Weights of a small multi-label audio tagger: 6.4M parameters.
Rows from block 3 of a small multi-label audio tagger, named by matrix and row number. Rows with one number belong to one neuron. Each number is 500 + 40 x the weight over its row's rms, rounded and kept within 0 to 999. All counts start at 0. Numbers have three digits each.
After each neuron's rows are labels from the 100 clips, of 14848, where the neuron reaches its highest value: "peak on" is the class under the peak; "strongest on" is what is common among them. Only what is clearly more common there than usual is listed. The data: synthesized solo parts of chorales (CocoChorales). In brackets: how many of the 100.
# fc1: MLP up (model.blocks.3.mlp.fc1.weight, 768x192), inputs 96-191
# fc2: MLP down (model.blocks.3.mlp.fc2.weight, 192x768, transposed), outputs 96-191

fc1.702:489494482531491516509466496506494412465483459532530540582514488473456546530495492480525524557559468482534499551501501558472475446546564440517497480422585508370462516454463570490483538487520505536484474404476487465579542488519470470480501502443515546547541479465521486480463566468511518503
fc2.702:469540510542463549461491580482542488496428476488476518499436518574509470534402537520501516435486513507507488463528471498496498518506522477400497459473551485554465479551445470517510499502475474496533562499450458482490579505467390516499570527523533501438471516532565532495587489512509541506
peak on: F4 (36)
strongest on: note F4 (44); trumpet (40); horn (36); note E5 (32)

fc1.667:529462567528522506537452502563489536538524467463597481503496543444485498562506455541449529489492457491531513473510487452434479482520514462502522568501461506518415560565479578551523495551540468405471507554448453429548566474492541494562498561535534504540490493546443489537574513365529465537
fc2.667:449490523478525557477563459545444524437521529453440488537485505509562536484502510527512504499558506481539649518477486503461486523512511416519477536503431484430505535482528468438533464539507471521537526513458557485470481496465569483512534504542448450508527461514513512452546500533547535496
peak on: A5 (38); G4 (28)
strongest on: note A5 (38); note G4 (37); note G5 (25)

fc1.735:495421477554493528521528478517554463543489441538456473459522451487478480473497470443499480519528528490484481462497460477514491557392449508528488458550447469520479527480460509548478476519546494473481549449447580533541447506516548470505497500495489518536501561489454532517520503509454448538
fc2.735:508514517543531560438434415541457502426443466463500510523480475493504500509533494505480526422521519485575543447564475464432486494504577486556451533501534531474510431536445516515486398466501523490497507501501489501504522415431523447513572519497498533483449439452490460546498539595564500536
peak on: A4 (63)
strongest on: note A4 (68); note B4 (41)

fc1.243:549463457477538481519529468533503488465501482524508504545523488490500490483458469504432586507472504525500502516457446475462543492531535527471378485433546477522506596489492558506522499524479516410490464497534528451428547549439547514449525504491516511549508445567492588536615518549491497495
fc2.243:413418586459571479473486574482502525480468533450480436510484529534507438579533514500469530551527427462502558525489539504512503437527512494435533443519553461563507501545458449473498576543584461521511535512474452526495572480547543467491513453447550515459516458570589527505541437550436438477
peak on: F#5 (41); G#5 (40)
strongest on: note F#5 (83); note G#5 (79); flute (37)

fc1.177:492545523517534532509500441516501473523553474533518518520576483544477475412531495510477505478567398426498482525533462387518522487491537539514497488446547502519596477524565481508552537505478506546486487514515579540486478563485458525421568445503523570486475516530560492573477472452468448526
fc2.177:464548541486489477451515454494543515526590606526511552508488480510530502551524474501562523550523436515470493442449527512495545495552480531499444514421520497525490464487466440451525558526585507486480480507504476456507506425475469509484493525443492595548514570484548463492499456469564532480
peak on: A#3 (36); C#4 (34)
strongest on: note C#4 (39); note A#3 (37); note C#5 (29); note C4 (29)

fc1.202:528519503501540526519497516434425503524516508425539509560547493448457439471477453538478463495482541535492445490526564465443551505546562484484495474513472566537521568535491532530459445479471562492499492521582478500435485540499414517532569484432572466448484538512541458428406518502486472560
fc2.202:409450475560468541525477574487526464505427450538605451467563531405543536481513474489612542481484553505489468518520462549575537473591451486531569566458452485479501514553469496437476479506483419471490466554502560476442464480536560484492486478547468564472508480446557502499500518414471521477
peak on: F5 (61)
strongest on: note F5 (70); violin (41); note D#5 (29); instrument: trumpet (28)

fc1.336:507495524476584478479517518549479518413557461486453418491458454487488489539513509520455514520506494456474501537505480495486492473439424526481594509567552477516428523586531510502468443534570491453506483457493489436486483539489475526496476505459520484503401527473544447557540560472496403505
fc2.336:502482499518502630472527548472473553508513517486500524478487494473447487523513545537491498530501562488517476480524463442487492547509528545492478514537478475486544526505400560495554480565497469451502525625466486474480465449450439514530541563452468544486505487517509530510557463560532466527
peak on: G5 (40)
strongest on: note G5 (66); violin (36); note A5 (33); flute (31)

fc1.692:496484463466560514477468454545480431424504449551498451496460459513529483447509464551498478555495542457498534551514539570462529515446510538469497480532528527512483488490424527520537452511480500512516559472521513479425473508492500522488522510566524462551491488519554525460532534543551612478
fc2.692:577538495517524503514504509491480540526427482455516476482437460504475484444446424546553515484528491454431492476485477502539498506513491535502418527499502554531538520552531525543434398609521433460472497519407468498457502444485459562463482480504498452496533438549528534466474492472529522484
peak on: C#4 (31)
strongest on: trombone (73); note F4 (39); note C#4 (38); instrument: trumpet (26)

fc1.560:427478490514538513549543500448438521441471501462538458561509480478560565511462522481549566549560488521557491530475511517544505430475572483525501553496491419495471428487429519511471495447492486420476471521547531433521431491496560470516485461483531490505475439443522540557468461546509516584
fc2.560:474514477494498486475447492600507487461546478459513536532550453514420537472553417583390549455462517477514493418542502494506494520410426508486487580553517546513515480522454495527453450466469481584495528424576503550574475538548506544523469523428472508537542505512438539510503490472534529440
peak on: A4 (51)
strongest on: note A4 (82); note G4 (81); note F4 (31); viola (28)

fc1.178:513468487521505456432501528573498428419581495491393464492500484503513454528459447464465452478524453474509516512495476496497527522440531448485571501503484410525502579563491485542495481511519509481537439467496494580483512445466438474543532512535466455511491531534491545488514564525506483477
fc2.178:458466423462532440557532522571520461488518479516493498459467553471534463473521500531476464484533540531474509399525515496476481405437476508444486545513477531457533486559499541527517504425506569500533527409462589532486524401436423500478514545461504553469532560462500506560538521483496505522
peak on: C#4 (38); B3 (28)
strongest on: note B3 (69); note C#4 (67); note D4 (45); bassoon (37)

fc1.672:431419509549464572448482530454499514454497512526481523495551446528505535559485528428447595496431480500503542554570467508490545612539456540544475514483599457416507503520561481561483470522413487407470485498436508512551502509437472491498463498563564439473517551501466468468486540514477507460
fc2.672:608455514516551445499494460448489487516526434501518488542504500539486500427460462484496506540537483425502542497493513557538449452426462495472480491469532570506540471535448416482507463523516465524461484537436462452467500540531519475594576521514443511542523543475531505472538580505538461505
peak on: A4 (29)
strongest on: note A4 (64); note A3 (27)

fc1.153:504451455486497548402460466465522471470537498483600465493497472527473488486514433487458491481590476538473479554562475461534521498524469499481479488475559463565530587571475494493506502511595493412506527535451471511530557539431481459435485513521575552484473516470471562542492510574472456516
fc2.153:482482447513524519524508456536551490444555447430534502507540451556496416480495503488459501460532487471493521518511455528522487453484507468533433504465556482476559589479535563462514522545549493534459537482523542496498587445524444455544478508538463474577466501554523508428517507528493500453
peak on: C#4 (84)
strongest on: note C#4 (89); trombone (41); note D#4 (37); note F#4 (29)

fc1.185:485530490471555509506507486477498526462515485411520478493566509467462465536508501485510505473425439468529423509549513479496490483483515455488533439497504566448552478514580471465471540567507487422578413544434577502499545582540507519511535438510461512436481549472459444532548464534485488555
fc2.185:509494485490511478541530505536513440506466544502426502518476535556541506515425445515540528506484443438497511550504497462530483495528462545511521489464543516610518577569497502449494496477451469579456522583505499515542559404568486462479502492496491505504441539478503467558439502516483510544
peak on: F#5 (54)
strongest on: flute (84); note G#5 (74); note F#5 (74)

fc1.568:457461447475537563546541497521514532482526558492542459501437496544508505482502544551527445507558562526513488483502531457454507495479421546495506512561524475492532416555491513477434530476449564515547470510442418440540512533521504508507550467522541551444461433501536484503491498504502576537
fc2.568:464543445428559443473451491482574528519489541516499486492564520431548516514574438543567548512521458480505563408551531589557522503449523445452503514532463396458551522461476511539503452405496532596501509491532494539476509488504543545466518482465466514504509486509522477477501522514507495460
peak on: A4 (58); G4 (26)
strongest on: note A4 (90); note B4 (56); note G4 (50); oboe (26)

fc1.732:501584469510518489492538491442517540454504456552539525528515495461514574549455574431521489456541532519488444505521449496462538454501502550548494561476516517512448499526516507457556395512570483434531487511564485465553557495493442357435433472522539443497482518533508459515517444468452549553
fc2.732:450424502547533510569512452574447527544510471450547488511522480526461443485421453522467472482564452496478492472484519514477530490451376521436463482531446450482500551540583529530447558518544409532458531525499529492513550534524519466507509512469557495531504493478465491613499447433490554491
peak on: A5 (41)
strongest on: note A5 (42); trumpet (32); tuba (32); note G5 (28)

fc1.764:467462466486528490522492508488490421471483419507490481501502508456542525502523537531509496492453463505552464587448528509536519450512559439497583487521500531517421458487456505478479524509468485556494517511503480442484514499526534456515445464521585542527545543500508399482473511482580492494
fc2.764:502532538482448434526508541455518528536500512490467566522555452546511493566444489496552506581551492501493508512431506527541549469511489557566571483503547446523474432487551572485449530551445435481532522443512473482506454515571483533451458436553488478516441517524496524536551501424451540452
peak on: A#4 (48); C#4 (28)
strongest on: note A#4 (66); note C5 (40); note C#4 (28); tuba (27)

fc1.555:463501476583480472553491490500479425556450443516516524499539405461533485544505476425563470458493508528451539506564554590554535523513527444589500524458508499548498535522513492497495485416460467460493509490536480516486496498479536469455503527534565506507407482521509516490456482477560464465
fc2.555:583459501500502545478441539479512385482531525549462425470497484494440446486521512486511522447504498429498483517450440476529498538539509524520577521473464539549520470549400489560504556492444506497562524574486486501517470450523456446531515489536466508519465554438418491532500478504521458496
peak on: A4 (26); G#4 (25)
strongest on: note A#4 (46); note A4 (39); note C5 (39); note G#4 (38)

fc1.244:515510508515558475536514476517531503549488494551455518502534534451516558528556491536473552484428553513484481444488539465405503469461480545517491527449527468544480535462459566511564375519496497456557464503517510527477443540534478532485477472486481436493510539488547487497491524467555505500
fc2.244:538481534478581505494437503462566505439481491454506520517491545441500538501459478516601453535476457521521551466434462580518512498526509465512465542500499528448500474497509588491514457496541535514489475478453466472491546551471560532546414516416471520521505544514509561483472494526583507491
peak on: F5 (52)
strongest on: trumpet (100); note F5 (84); note D#5 (58); note F#5 (30)

fc1.258:490451513527549504458493473516510541491481524537501519431532436542531516456489532449552514547474503513480555486531493454527435467535526479454478461545564525436476499490548486502464482537541470546488500513445483415473501483549480486412455510487518594515536484485500495452540561468482449509
fc2.258:513517563513460492476550400503510532440520477514500546524483604560450538496524503597472529508459500491429448526465503482513525540376487532527469473487517505451482527535499462556497450492491471456507480501460491505493507455418512515500547491517510460523541443497530497465515510521487531479
peak on: A4 (90)
strongest on: note A4 (91); note B4 (49); violin (49)

fc1.379:588541573482468546499423408489441514450497462512497533468528497468487544491494447444512498500525567462496490624493451544488583500508494464535523473441505510554437460490496507579444499539454469480569497518505512485543525501495482467475573444552505498462493569404466487560516548491503519503
fc2.379:429470568508449499467485565487465553550553455373524528512530510500535531441411442508508503446543475428526512491526491537534465488495527497484547482566501578500473483491586586474434523519527539465510545513438562573559506523521524525463499563588531530537480503510512435432467436465534506529
peak on: A3 (39); D3 (33)
strongest on: note A3 (69); note D3 (44); note D4 (34); tuba (26)

fc1.697:486473496506465534487566517490560461524519460538490455595482573509543504499532439510468473522532505495495511423493481502509440470534466520442460461501546483557482497614506471518525546494497544456523448409483526542454480438525462483498527443511495562501554506504539515553510460430462466443
fc2.697:445567473536486463498569566489443549416569443517549511498453507488516544575467504512528456546572459548484579473497432456517550533582569499543467464432487476494519485456465570513589445433465525511516491488528478476523435513510489527530476509534618511499424456486491465559494522471519466494
peak on: A#4 (28)
strongest on: note B3 (46); note A#4 (33)

fc1.645:513480492481522519498538464529510544486576506528499475524530538495479519521442461562492537533500451505510511471590498440448499552499485448576566450596495568485518475429512477538462501568460515490476436583521472498526506557562482561531532481507529553398481542576502463422465552528539482490
fc2.645:460429438459529471511561498490513540474539452502469471491539506472480486477551589577499438545527465475547477449490475406519492460407451474516542516491505505480481446545553483552546515485537512544509456501468495532488516486551466505464511524529568561532534495534507467510461477508456456464
peak on: F4 (45)
strongest on: note F4 (56); trombone (45); note F#4 (35); note G4 (27)

fc1.188:425460536535532458490454490535554519491512454472524570475517501453438520533522447522488606503456544528526509552502545493454464523507492423502466602494467472462542514503574541458490467460492489520579474427494551462447540490500539507502505494487392492512574489510476530495465493517542510508
fc2.188:479445563507436537461478436503459507496527462529470466501511524454570578450550458514553564534500440572471528485578470511517502490528521461549513500482483505478465591573448494445497482468553447525428508542462471541473503469478531465478545478487467482539470501529490455497461547449485485475
peak on: D#4 (34)
strongest on: note D#4 (50); note D5 (36); note A#3 (35)

fc1.245:480546518515537505564495562555503515427466575425481548566465397538494454531529500512552496467525437529470497556566550461511486547470526486567510533521551528466519488434488546500478458462472458456465522513560491562525569440504475440500513436501524456574429518503503575476508534492540574505
fc2.245:481485547518428546436477495527457467533497489493568514497473481512473577505527408487522509567460462466457471508437431494452555555542496505577491454543516540516526523452534439481487487560465446518489546520537452434589445498588495529527491517565511459541437408548404494509482488496583471449
peak on: A#4 (44); G#4 (37)
strongest on: note G#4 (89); note A#4 (74); violin (34); note F#4 (32)

fc1.513:438561483516489482459483479494500520485497496493510425557543501515526580392499415430442528506584517512558446476475490559491519541500479505461482515498490490476508406450532485534443433535485515556477434586534520410488518512505535508545526500495463591521483518511453490533497541517542556543
fc2.513:524490558467491515489456539538530474511410480472514562562474524483546508481484506467552419461548463562438580424521535594542487566528606476485482509548488527546521529529513457516505443469511494517490514563480530512510499494531553485469505494589469517435504467521464505485531449530525487475
peak on: C#4 (63)
strongest on: tuba (82); note C#4 (81); note D4 (51); note B3 (39)

fc1.559:536571490510575481508547513509496544560549506421481444550490500459462466478561385492489488472540451506488483482558478490448571497436487515417438528508444468503495515452556505538535479555471494568481421490542498481478455528528530524506531542566461483488546553520453463524433427562466488529
fc2.559:502561527529482515511565443509556473543503510491501462534440520563472550480479491444512475411554477537486492540526542538430440480478554479468537478437478554518451412573466502469501478481530491474445500525526513529572554533440527495469533528447513563498505467502500560457510437441516450447
peak on: D#4 (60)
strongest on: tuba (85); note D#4 (68); note D4 (59); note C4 (37)

fc1.528:523508470501523487491514508485500533493578443554557515501428549434492507540524458448457506485542488518567455449589515522515515539436529426483474547492499516435514511478545541507557493557522497453533505546573537473423482488472549519482556491586471462451532523483430511535521527529556472499
fc2.528:538463447585409488511541414517511528525497556528464450536565513524500527592510559467480505490511431486454529549542515458429451514505541525448511395535439455526441449594501472469510477543509487512471518516454516473498567521500462499468554514520527558525489526524529516468495505458433409455
peak on: C#4 (36)
strongest on: trombone (56); note C#4 (56); note D4 (54); note E4 (51)

fc1.333:511482490418507454457548563457558518526504524478539477508495547560542429497545472519534496474508566561525530559461486471558512538493511541459558465511444439433479426514486574428485538560458568450555490492444477498456466481508537472494487465543517490409486494475513547471531528457469498582
fc2.333:521548487441550462503425487470564517481476464515436478556551462473481502507455530542474515537453402572526474516524527603536528449525520405442446545542484467479519508471455491524427507502495498524515498442545532518508496554541483546523431465542478457581457518508552511489544596514538548533
peak on: D#4 (48)
strongest on: note D#4 (73); note D4 (56); cello (40); note C4 (30)

fc1.180:515450503561423519530456527435489465545571432524458539498518529465469503538473498516514487453463482513512534482511548529561522539553492551476507480501572472609462529442435440512457509474475471505493549486467523542524488553449584407483483537507532521511526508449481478487517502523559430476
fc2.180:541481510545484489493453530461530439500435479488504485451441506516521515518506443445505524556531513489539549518457465519487480456473490555487550425467484521570485506494510565460485603524510511519595525497536499509502502465529583457530458516535484582516431569478477481523504626463437485486
peak on: F5 (66)
strongest on: note F5 (88); flute (44); note F#5 (39); note G5 (30)

fc1.475:482501523455530503486553461511504480468556378483564467475510547492608534539502529511431510446516492570502531478462433525540427486560458491469571489502530492520503491516489469491499485462486553522564472454505553503435543503540507499562435532499580525529491534521473462498518555501534487498
fc2.475:459520606489445514486489556444478495515551497530456570511571456539502475560423455572500510484518468483529465500513497549551562498494476483455548502508585498518443456496536491424544510517502516496451548592509459390430535514494477503512525509472487441534489452538515512500533454501395529569
peak on: D#4 (60); A#4 (33)
strongest on: note D#4 (70); clarinet (48); note G#4 (39); note A#4 (34)

fc1.741:496436470495490454503488420501498569503516496479521504456461536438519439534533447497484526530511475481504519488464510496551508529539460451489499472538455507545454473460587475468496500537482458451492470452501541463503402441533527531485548583474484501465438463481552515545504500527472569496
fc2.741:512495532507502603512475479496459445518511462521545511451482457505506507482544411465453473478517475483403441454476510489538488492505526556512441426472603551542454542528429420493504480550467564573576517506487482469575473518514458490519458463479491443472464556508440527502503549542501537528
peak on: F5 (38)
strongest on: note F5 (52); flute (43); note D5 (41); note E5 (31)

fc1.557:451477532489547498540481523484458517475418463507442497469515464461505497494498555500418562494570555505426453512513478499511517514498491557534521545489406518510417565595506416580537539479583462475526412533478466506509509493529487397484517606544500490486518507517503495490442496494501483549
fc2.557:462473516512491599494480407524443538522516508523495474477496515472536384475482511522509449562521487454522442484425563544544536505478529477447444494529477482443493591481546492535465496474560486545499468533469570490559476488514500478537532548535553526507471579453513514482464476496540570511
peak on: A5 (33)
strongest on: note A5 (63); note G5 (49); note F#5 (26)

fc1.449:499468466468611476549450499523477476538502495468456574507556558494419471523552459487511537507525469558553548486521523464431553485500550488475477489481517510514486505429416484566556436568567476420531471585547520525441503522482596516492480482510507503404511539471501512597518463456540529480
fc2.449:524478472450510458511517464453484417517521590522484512522507486561546544460497481440533501489439476487493589502507393419494495511576564498554433449478504518470511455482465537533583507483518544507521491432490434534516477496479521477533478549502518561526453617472616530495463579415560533499
peak on: F5 (28)
strongest on: trumpet (70); note F5 (51); note D#5 (40); note G#3 (28)

fc1.572:470482494448545481501486475551493469452527436451529444466544548511521478543472486428463461549514541496500475491515505504553519536527455501494580410564481508564535480503532471480563541463499555465506455547489469541549526497554518495538546480569482468479478439511512444552409547489479444560
fc2.572:492552536525541513470480562580505501587462596446511482441491559513475534549523462500483471413498605525464483427479518551507461412481501546525462461449528545555513492536495506461445480444477443481437501466514456498555489468522587493486544463459473510454526529525480431543508540525502535523
peak on: F4 (32); E4 (27)
strongest on: clarinet (95); note E4 (39); note F4 (37)

fc1.4:475494517585475532518450461520486492500508422472513486554511462513455522545506521527551484483454501474473522542430513535556558515482552504558471438558479495526479507543509519523560504481515535411522557463473479547546404525523447454456551468480472490547490592515528472537529451526528485442
fc2.4:539526513510481502410467493445466488490466511514466499489476412480537500532496489539492449544522552437459483417500497559481454497518526534499492551436438495519460573520414486542487459556515469462572532562495552608547531502447509477476552508514475520565497486529485417506514560537464491530
peak on: A4 (37)
strongest on: note B4 (43); note A4 (41); oboe (33); note G#4 (33)

fc1.52:448569435507415529503511510473483518556473461574530507557532405506484460548531468419429505465437497524442516497468537543449614508492469504550550456594482500432494502526455503470495535459507536484440496546516586501481492478449517473589461461502499537455495475471530487525497501456452540504
fc2.52:482458551411473521549573498564510494514519513570444511473464501539496429541528542595468506430446548444443445523521497526481523500521549542448527484506504459559487510518502519490515566553558510492476492469510510506555462482482530513513473462425543488500511541582521465516500473437444445449
peak on: F5 (60); B3 (26)
strongest on: note F5 (62); flute (44); note D#5 (38); note B3 (27)

fc1.461:528511506557502453496555509568506469489510457500510484448515466450422492528492487473446573448492542498502529452494453530468487539495455546498524491543462494459500498520422505571437448464502543498507512486520583464482521482483480377526448578496478559470415436537528436600441510516529449433
fc2.461:514516488512536505443547481518511485590526541517462603545457523461482454480444452568485461404544465549485440457519503474531508442483477515532533453543472509495524483497484545590496531502539470477519482501448413527528446500469513461496478559492511532445515485556438469460500513496556514466
peak on: F#5 (29)
strongest on: note F#5 (42); note F5 (41); trumpet (38)

fc1.726:491467512487520497558475469472491493552497523528529495511529525547566524461551591473492542477540399519578441444463491460456493485534519509508532457443431523515458463426502559482476544539516454411542506571543448535523431487437518499572542502532521486437504477500505555559520485413508548443
fc2.726:505461505505524474522517468432494517432523530526502505502530535527502549462469458413442491507501479469519568522495465475542465480550427536514494531465488514498488544523455439520491502496489534535493513563470558474514539466503518506494472373483505479534495600481547506511459554548564553535
peak on: F4 (36)
strongest on: viola (43); note F4 (38); note B4 (29)

fc1.257:504504577403476520558534491525576476501514480424501542478557517519462423499484517475503503556469419490482422529489514494448504538538441447548491524543504449529590456485510470535521527503520571540476435519524508465481460460555519541497544435567427549461456513465424457478550401498496551553
fc2.257:531450483494473462553526442581501423495473517485476526515499475509464506479432429486588577491513496501477527448495548474531512516546453499440556510425508530483495489531505491458511477498569463553430489482465562538562493514506492407508530490492524539404492501532556441541565501571555502513
peak on: A5 (33); G#5 (32)
strongest on: trumpet (90); note A5 (52); note G5 (49); note G#5 (44)

fc1.154:467475469462525452558529533531485555473481504521579530471527473497496505541442462467458587476480462545495501492517533489508486457499404566523476513569458448502498461476548536463507553499549505569461493548491528564487457459450528496501495490463474521463499527530491541534513418414521412490
fc2.154:541483514521491512547562534477442556488515532489495501476447551554512513519439468491523564563489596446526564533480440476478503470481501481485542476481467480496478547525522484584476420446462481400463467441495463474516518489536588429478489446491524481495540593526536492490441527502519558463
peak on: F4 (46); E5 (29)
strongest on: viola (53); note F4 (47); instrument: violin (39); note G4 (36)

fc1.734:463492498520543552484475525436477499491520475529487556578523513519465505537505587467546523533436461541569490536546498472469530473440554507478587484466551460546517509457545511464531522548490483453438544519518492478544478424511449491482609553497395477538508527484432537524541537493515523519
fc2.734:490532560514447539548499495479551535497503455487514441479542535523573465389508446473564537487445512562471515442493479452481508483419525490515477544415576517538525511453461439534545516512409489521516502513527483480602510507442421520527454534519496502524441546508500523506500481511523466454
peak on: A3 (84)
strongest on: note A3 (98); note G3 (81); bassoon (56); note B3 (39)

fc1.489:487479478536419506479560432554467537534520489490478483575499496407571439506527538545556522544477472450455445473471501505548528467486557567542497517479488483570445496480503546488514474521501518522505510504591493494479541467531468569458494439488506431545520485444432556529508427501549461489
fc2.489:502535517495466489522467513524471497466502458457446488448535481499568443553561454491508496540529494513479572491551585535498562492500443540480511536530458497494482489478548510533506589528427471652499532506536481413442508485499482548535499527490540421398502512504438440575542473451517501491
peak on: G5 (60)
strongest on: note G5 (71); violin (61); note A5 (25)

fc1.694:464563523453514545504524450531524523435547525504543449451472462512571516550418481521491560491448520565484462504476518438454447440550523429484519484609453473552503515534544545486549489450544472497545415495472568508458584469506528522446455465463530546513457457554487566592571480521492475492
fc2.694:580505484392487611492499485524434547537513537489507476554517496580460492470428475509508524439521477475494463517519518483444439451520513536458438533578484530536491508535528502512406518572498523516433606480455445483516563501548492462452537488489513500551476520505489469499463457539499537485
peak on: F#5 (41); B4 (33)
strongest on: note F#5 (64); note E5 (43); note B4 (38); flute (28)

fc1.276:443495594499541476490447576517430482514506540523485506503482523454567512455539515526573489566509525490514503472487460547534533474538526450468554537458506480466474423394527544377455493485515595528499464500509516513501608455493494504537592453528492467504486562484526489528459565525560538491
fc2.276:543507549481505507496537587580524503482420474503526535446503517498501489446501541517539422495519596484559487429528475517519460488542506470474475500500568482523519448501517411476473489478518490480479470434542526469521476490524466531488442563602470465496529516519536506464480473463577492506
peak on: G5 (47); A#4 (29)
strongest on: note G5 (49); violin (43); note A#4 (29)

fc1.731:439473460518572466564525462391511499465486558495543423519510525545527475485523479559513500509559494492487590551513533482488475493500479494450477483525476445528509607400518495485582527524482445534455462487542498486479510498460427472515533529459542434527498567512475484516575485499560451499
fc2.731:489470495508482524464573560501477519474504457497476476479442520474424450539509546473481504487499539529452459544552558506550476558420532518483538486595471469449467543481512498551535488518542519467484482539449442438516491486492480530487432525435435495511547519550547528455480462558479540476
peak on: F4 (43)
strongest on: note F4 (54); viola (53); note F#4 (33); note A5 (25)

fc1.215:544472513534429540492496490508473453519483529465426503533470468465460501479518508525492488525515478522450488454463503561498507520469418509435514414483502554590535493455461477503481500508496490450581481506491508513558476629540575486525483425555570411481447468523438526517570537515482491556
fc2.215:460553422492474568481486571487465451467478500469508510472460467507472557536490488443457495501523528549479498507426505500498481501475518536574497492435489504567455534495466507509556531566613458530569552533561508488534509500500551420482411507472514541572450501541493490541499500485489512441
peak on: F5 (81)
strongest on: note F5 (85); note D#5 (45); trumpet (41); instrument: flute (29)

fc1.16:523491508538541459481558431505539506527454529520507502523543503579519396444505474450486558440533495496415527497463472441514475519484481477531479485531476452552497578512552509473550497512491469476544430505504555455451531528502532538426583590503494542499583394536507586484531489536476494499
fc2.16:538494519446534508471518460475534525510504500537556567559511508497486511511489521617444439499502474468511473446457530520508536462546529473496463572591467485535494470546471405557457483520480494525442500405510510489489528494442425513501513413476468455497531496423519504551520498405465553538
peak on: A#4 (86)
strongest on: note A#4 (86); violin (70); note C5 (56)

fc1.321:505424521488502490462518448572543569525559520512476512540483421478526467463514602506430500575501480555533531481549463490454470440458480542558545538479474469557564492506494554503456491508476467588528513527450486552590395488532471505516502474577494459528512506509430558486473530527506543528
fc2.321:476521446558590467563477458548514445464536507482547492473500526566473501538505513437535536590540529483587525592502499511507463465535548518510519465509439537515452450445552482495492491518502584395569494457543457554493490532488554534457459456489510481543516518427526521494489487466569470472
peak on: F#5 (40)
strongest on: note F#5 (47); violin (32); note F#4 (26)

fc1.213:538478515528555485424485497514490430517577474607537448492509547507469513536541503425437512462494556551450483550526502516551488493479472556486473483443507525486511514567451500441429456545497513598497484449521511467562433515475543533472520543454454507499590490538458494495508476475526468481
fc2.213:562584496540493483560468475528474579493443470535481527496517520510517531473563528461451470415453523452526458471415458457472509575537406453505487467475591491475457414536513539483528437383535501514512520489554483493469473537525396498522463548477515500500556487493429468524463466492491531519
peak on: A#4 (28)
strongest on: note A#4 (47); note B4 (29); note A#5 (28)

fc1.297:484457473496487504530501404538528484539491543423504503464528462467501476470477505505586499519553463484480505502506466502503483567515576490542501451532512523581435493485551482461441498537529502544531498495519537475475522523524502440383536475396513509478429537483564498485442413542537594496
fc2.297:540508540534492531496546426467498530485523525584504531430465498477515495516537464457522482456572479510509444464493508477502518489532552469512474430508524524530480483483478393494563544526442427504532470460471423490562462527437446562503427520478465466586480532423492515515557461489520523562
peak on: A#3 (92)
strongest on: note A#3 (100); bassoon (43); note G#3 (33); cello (30)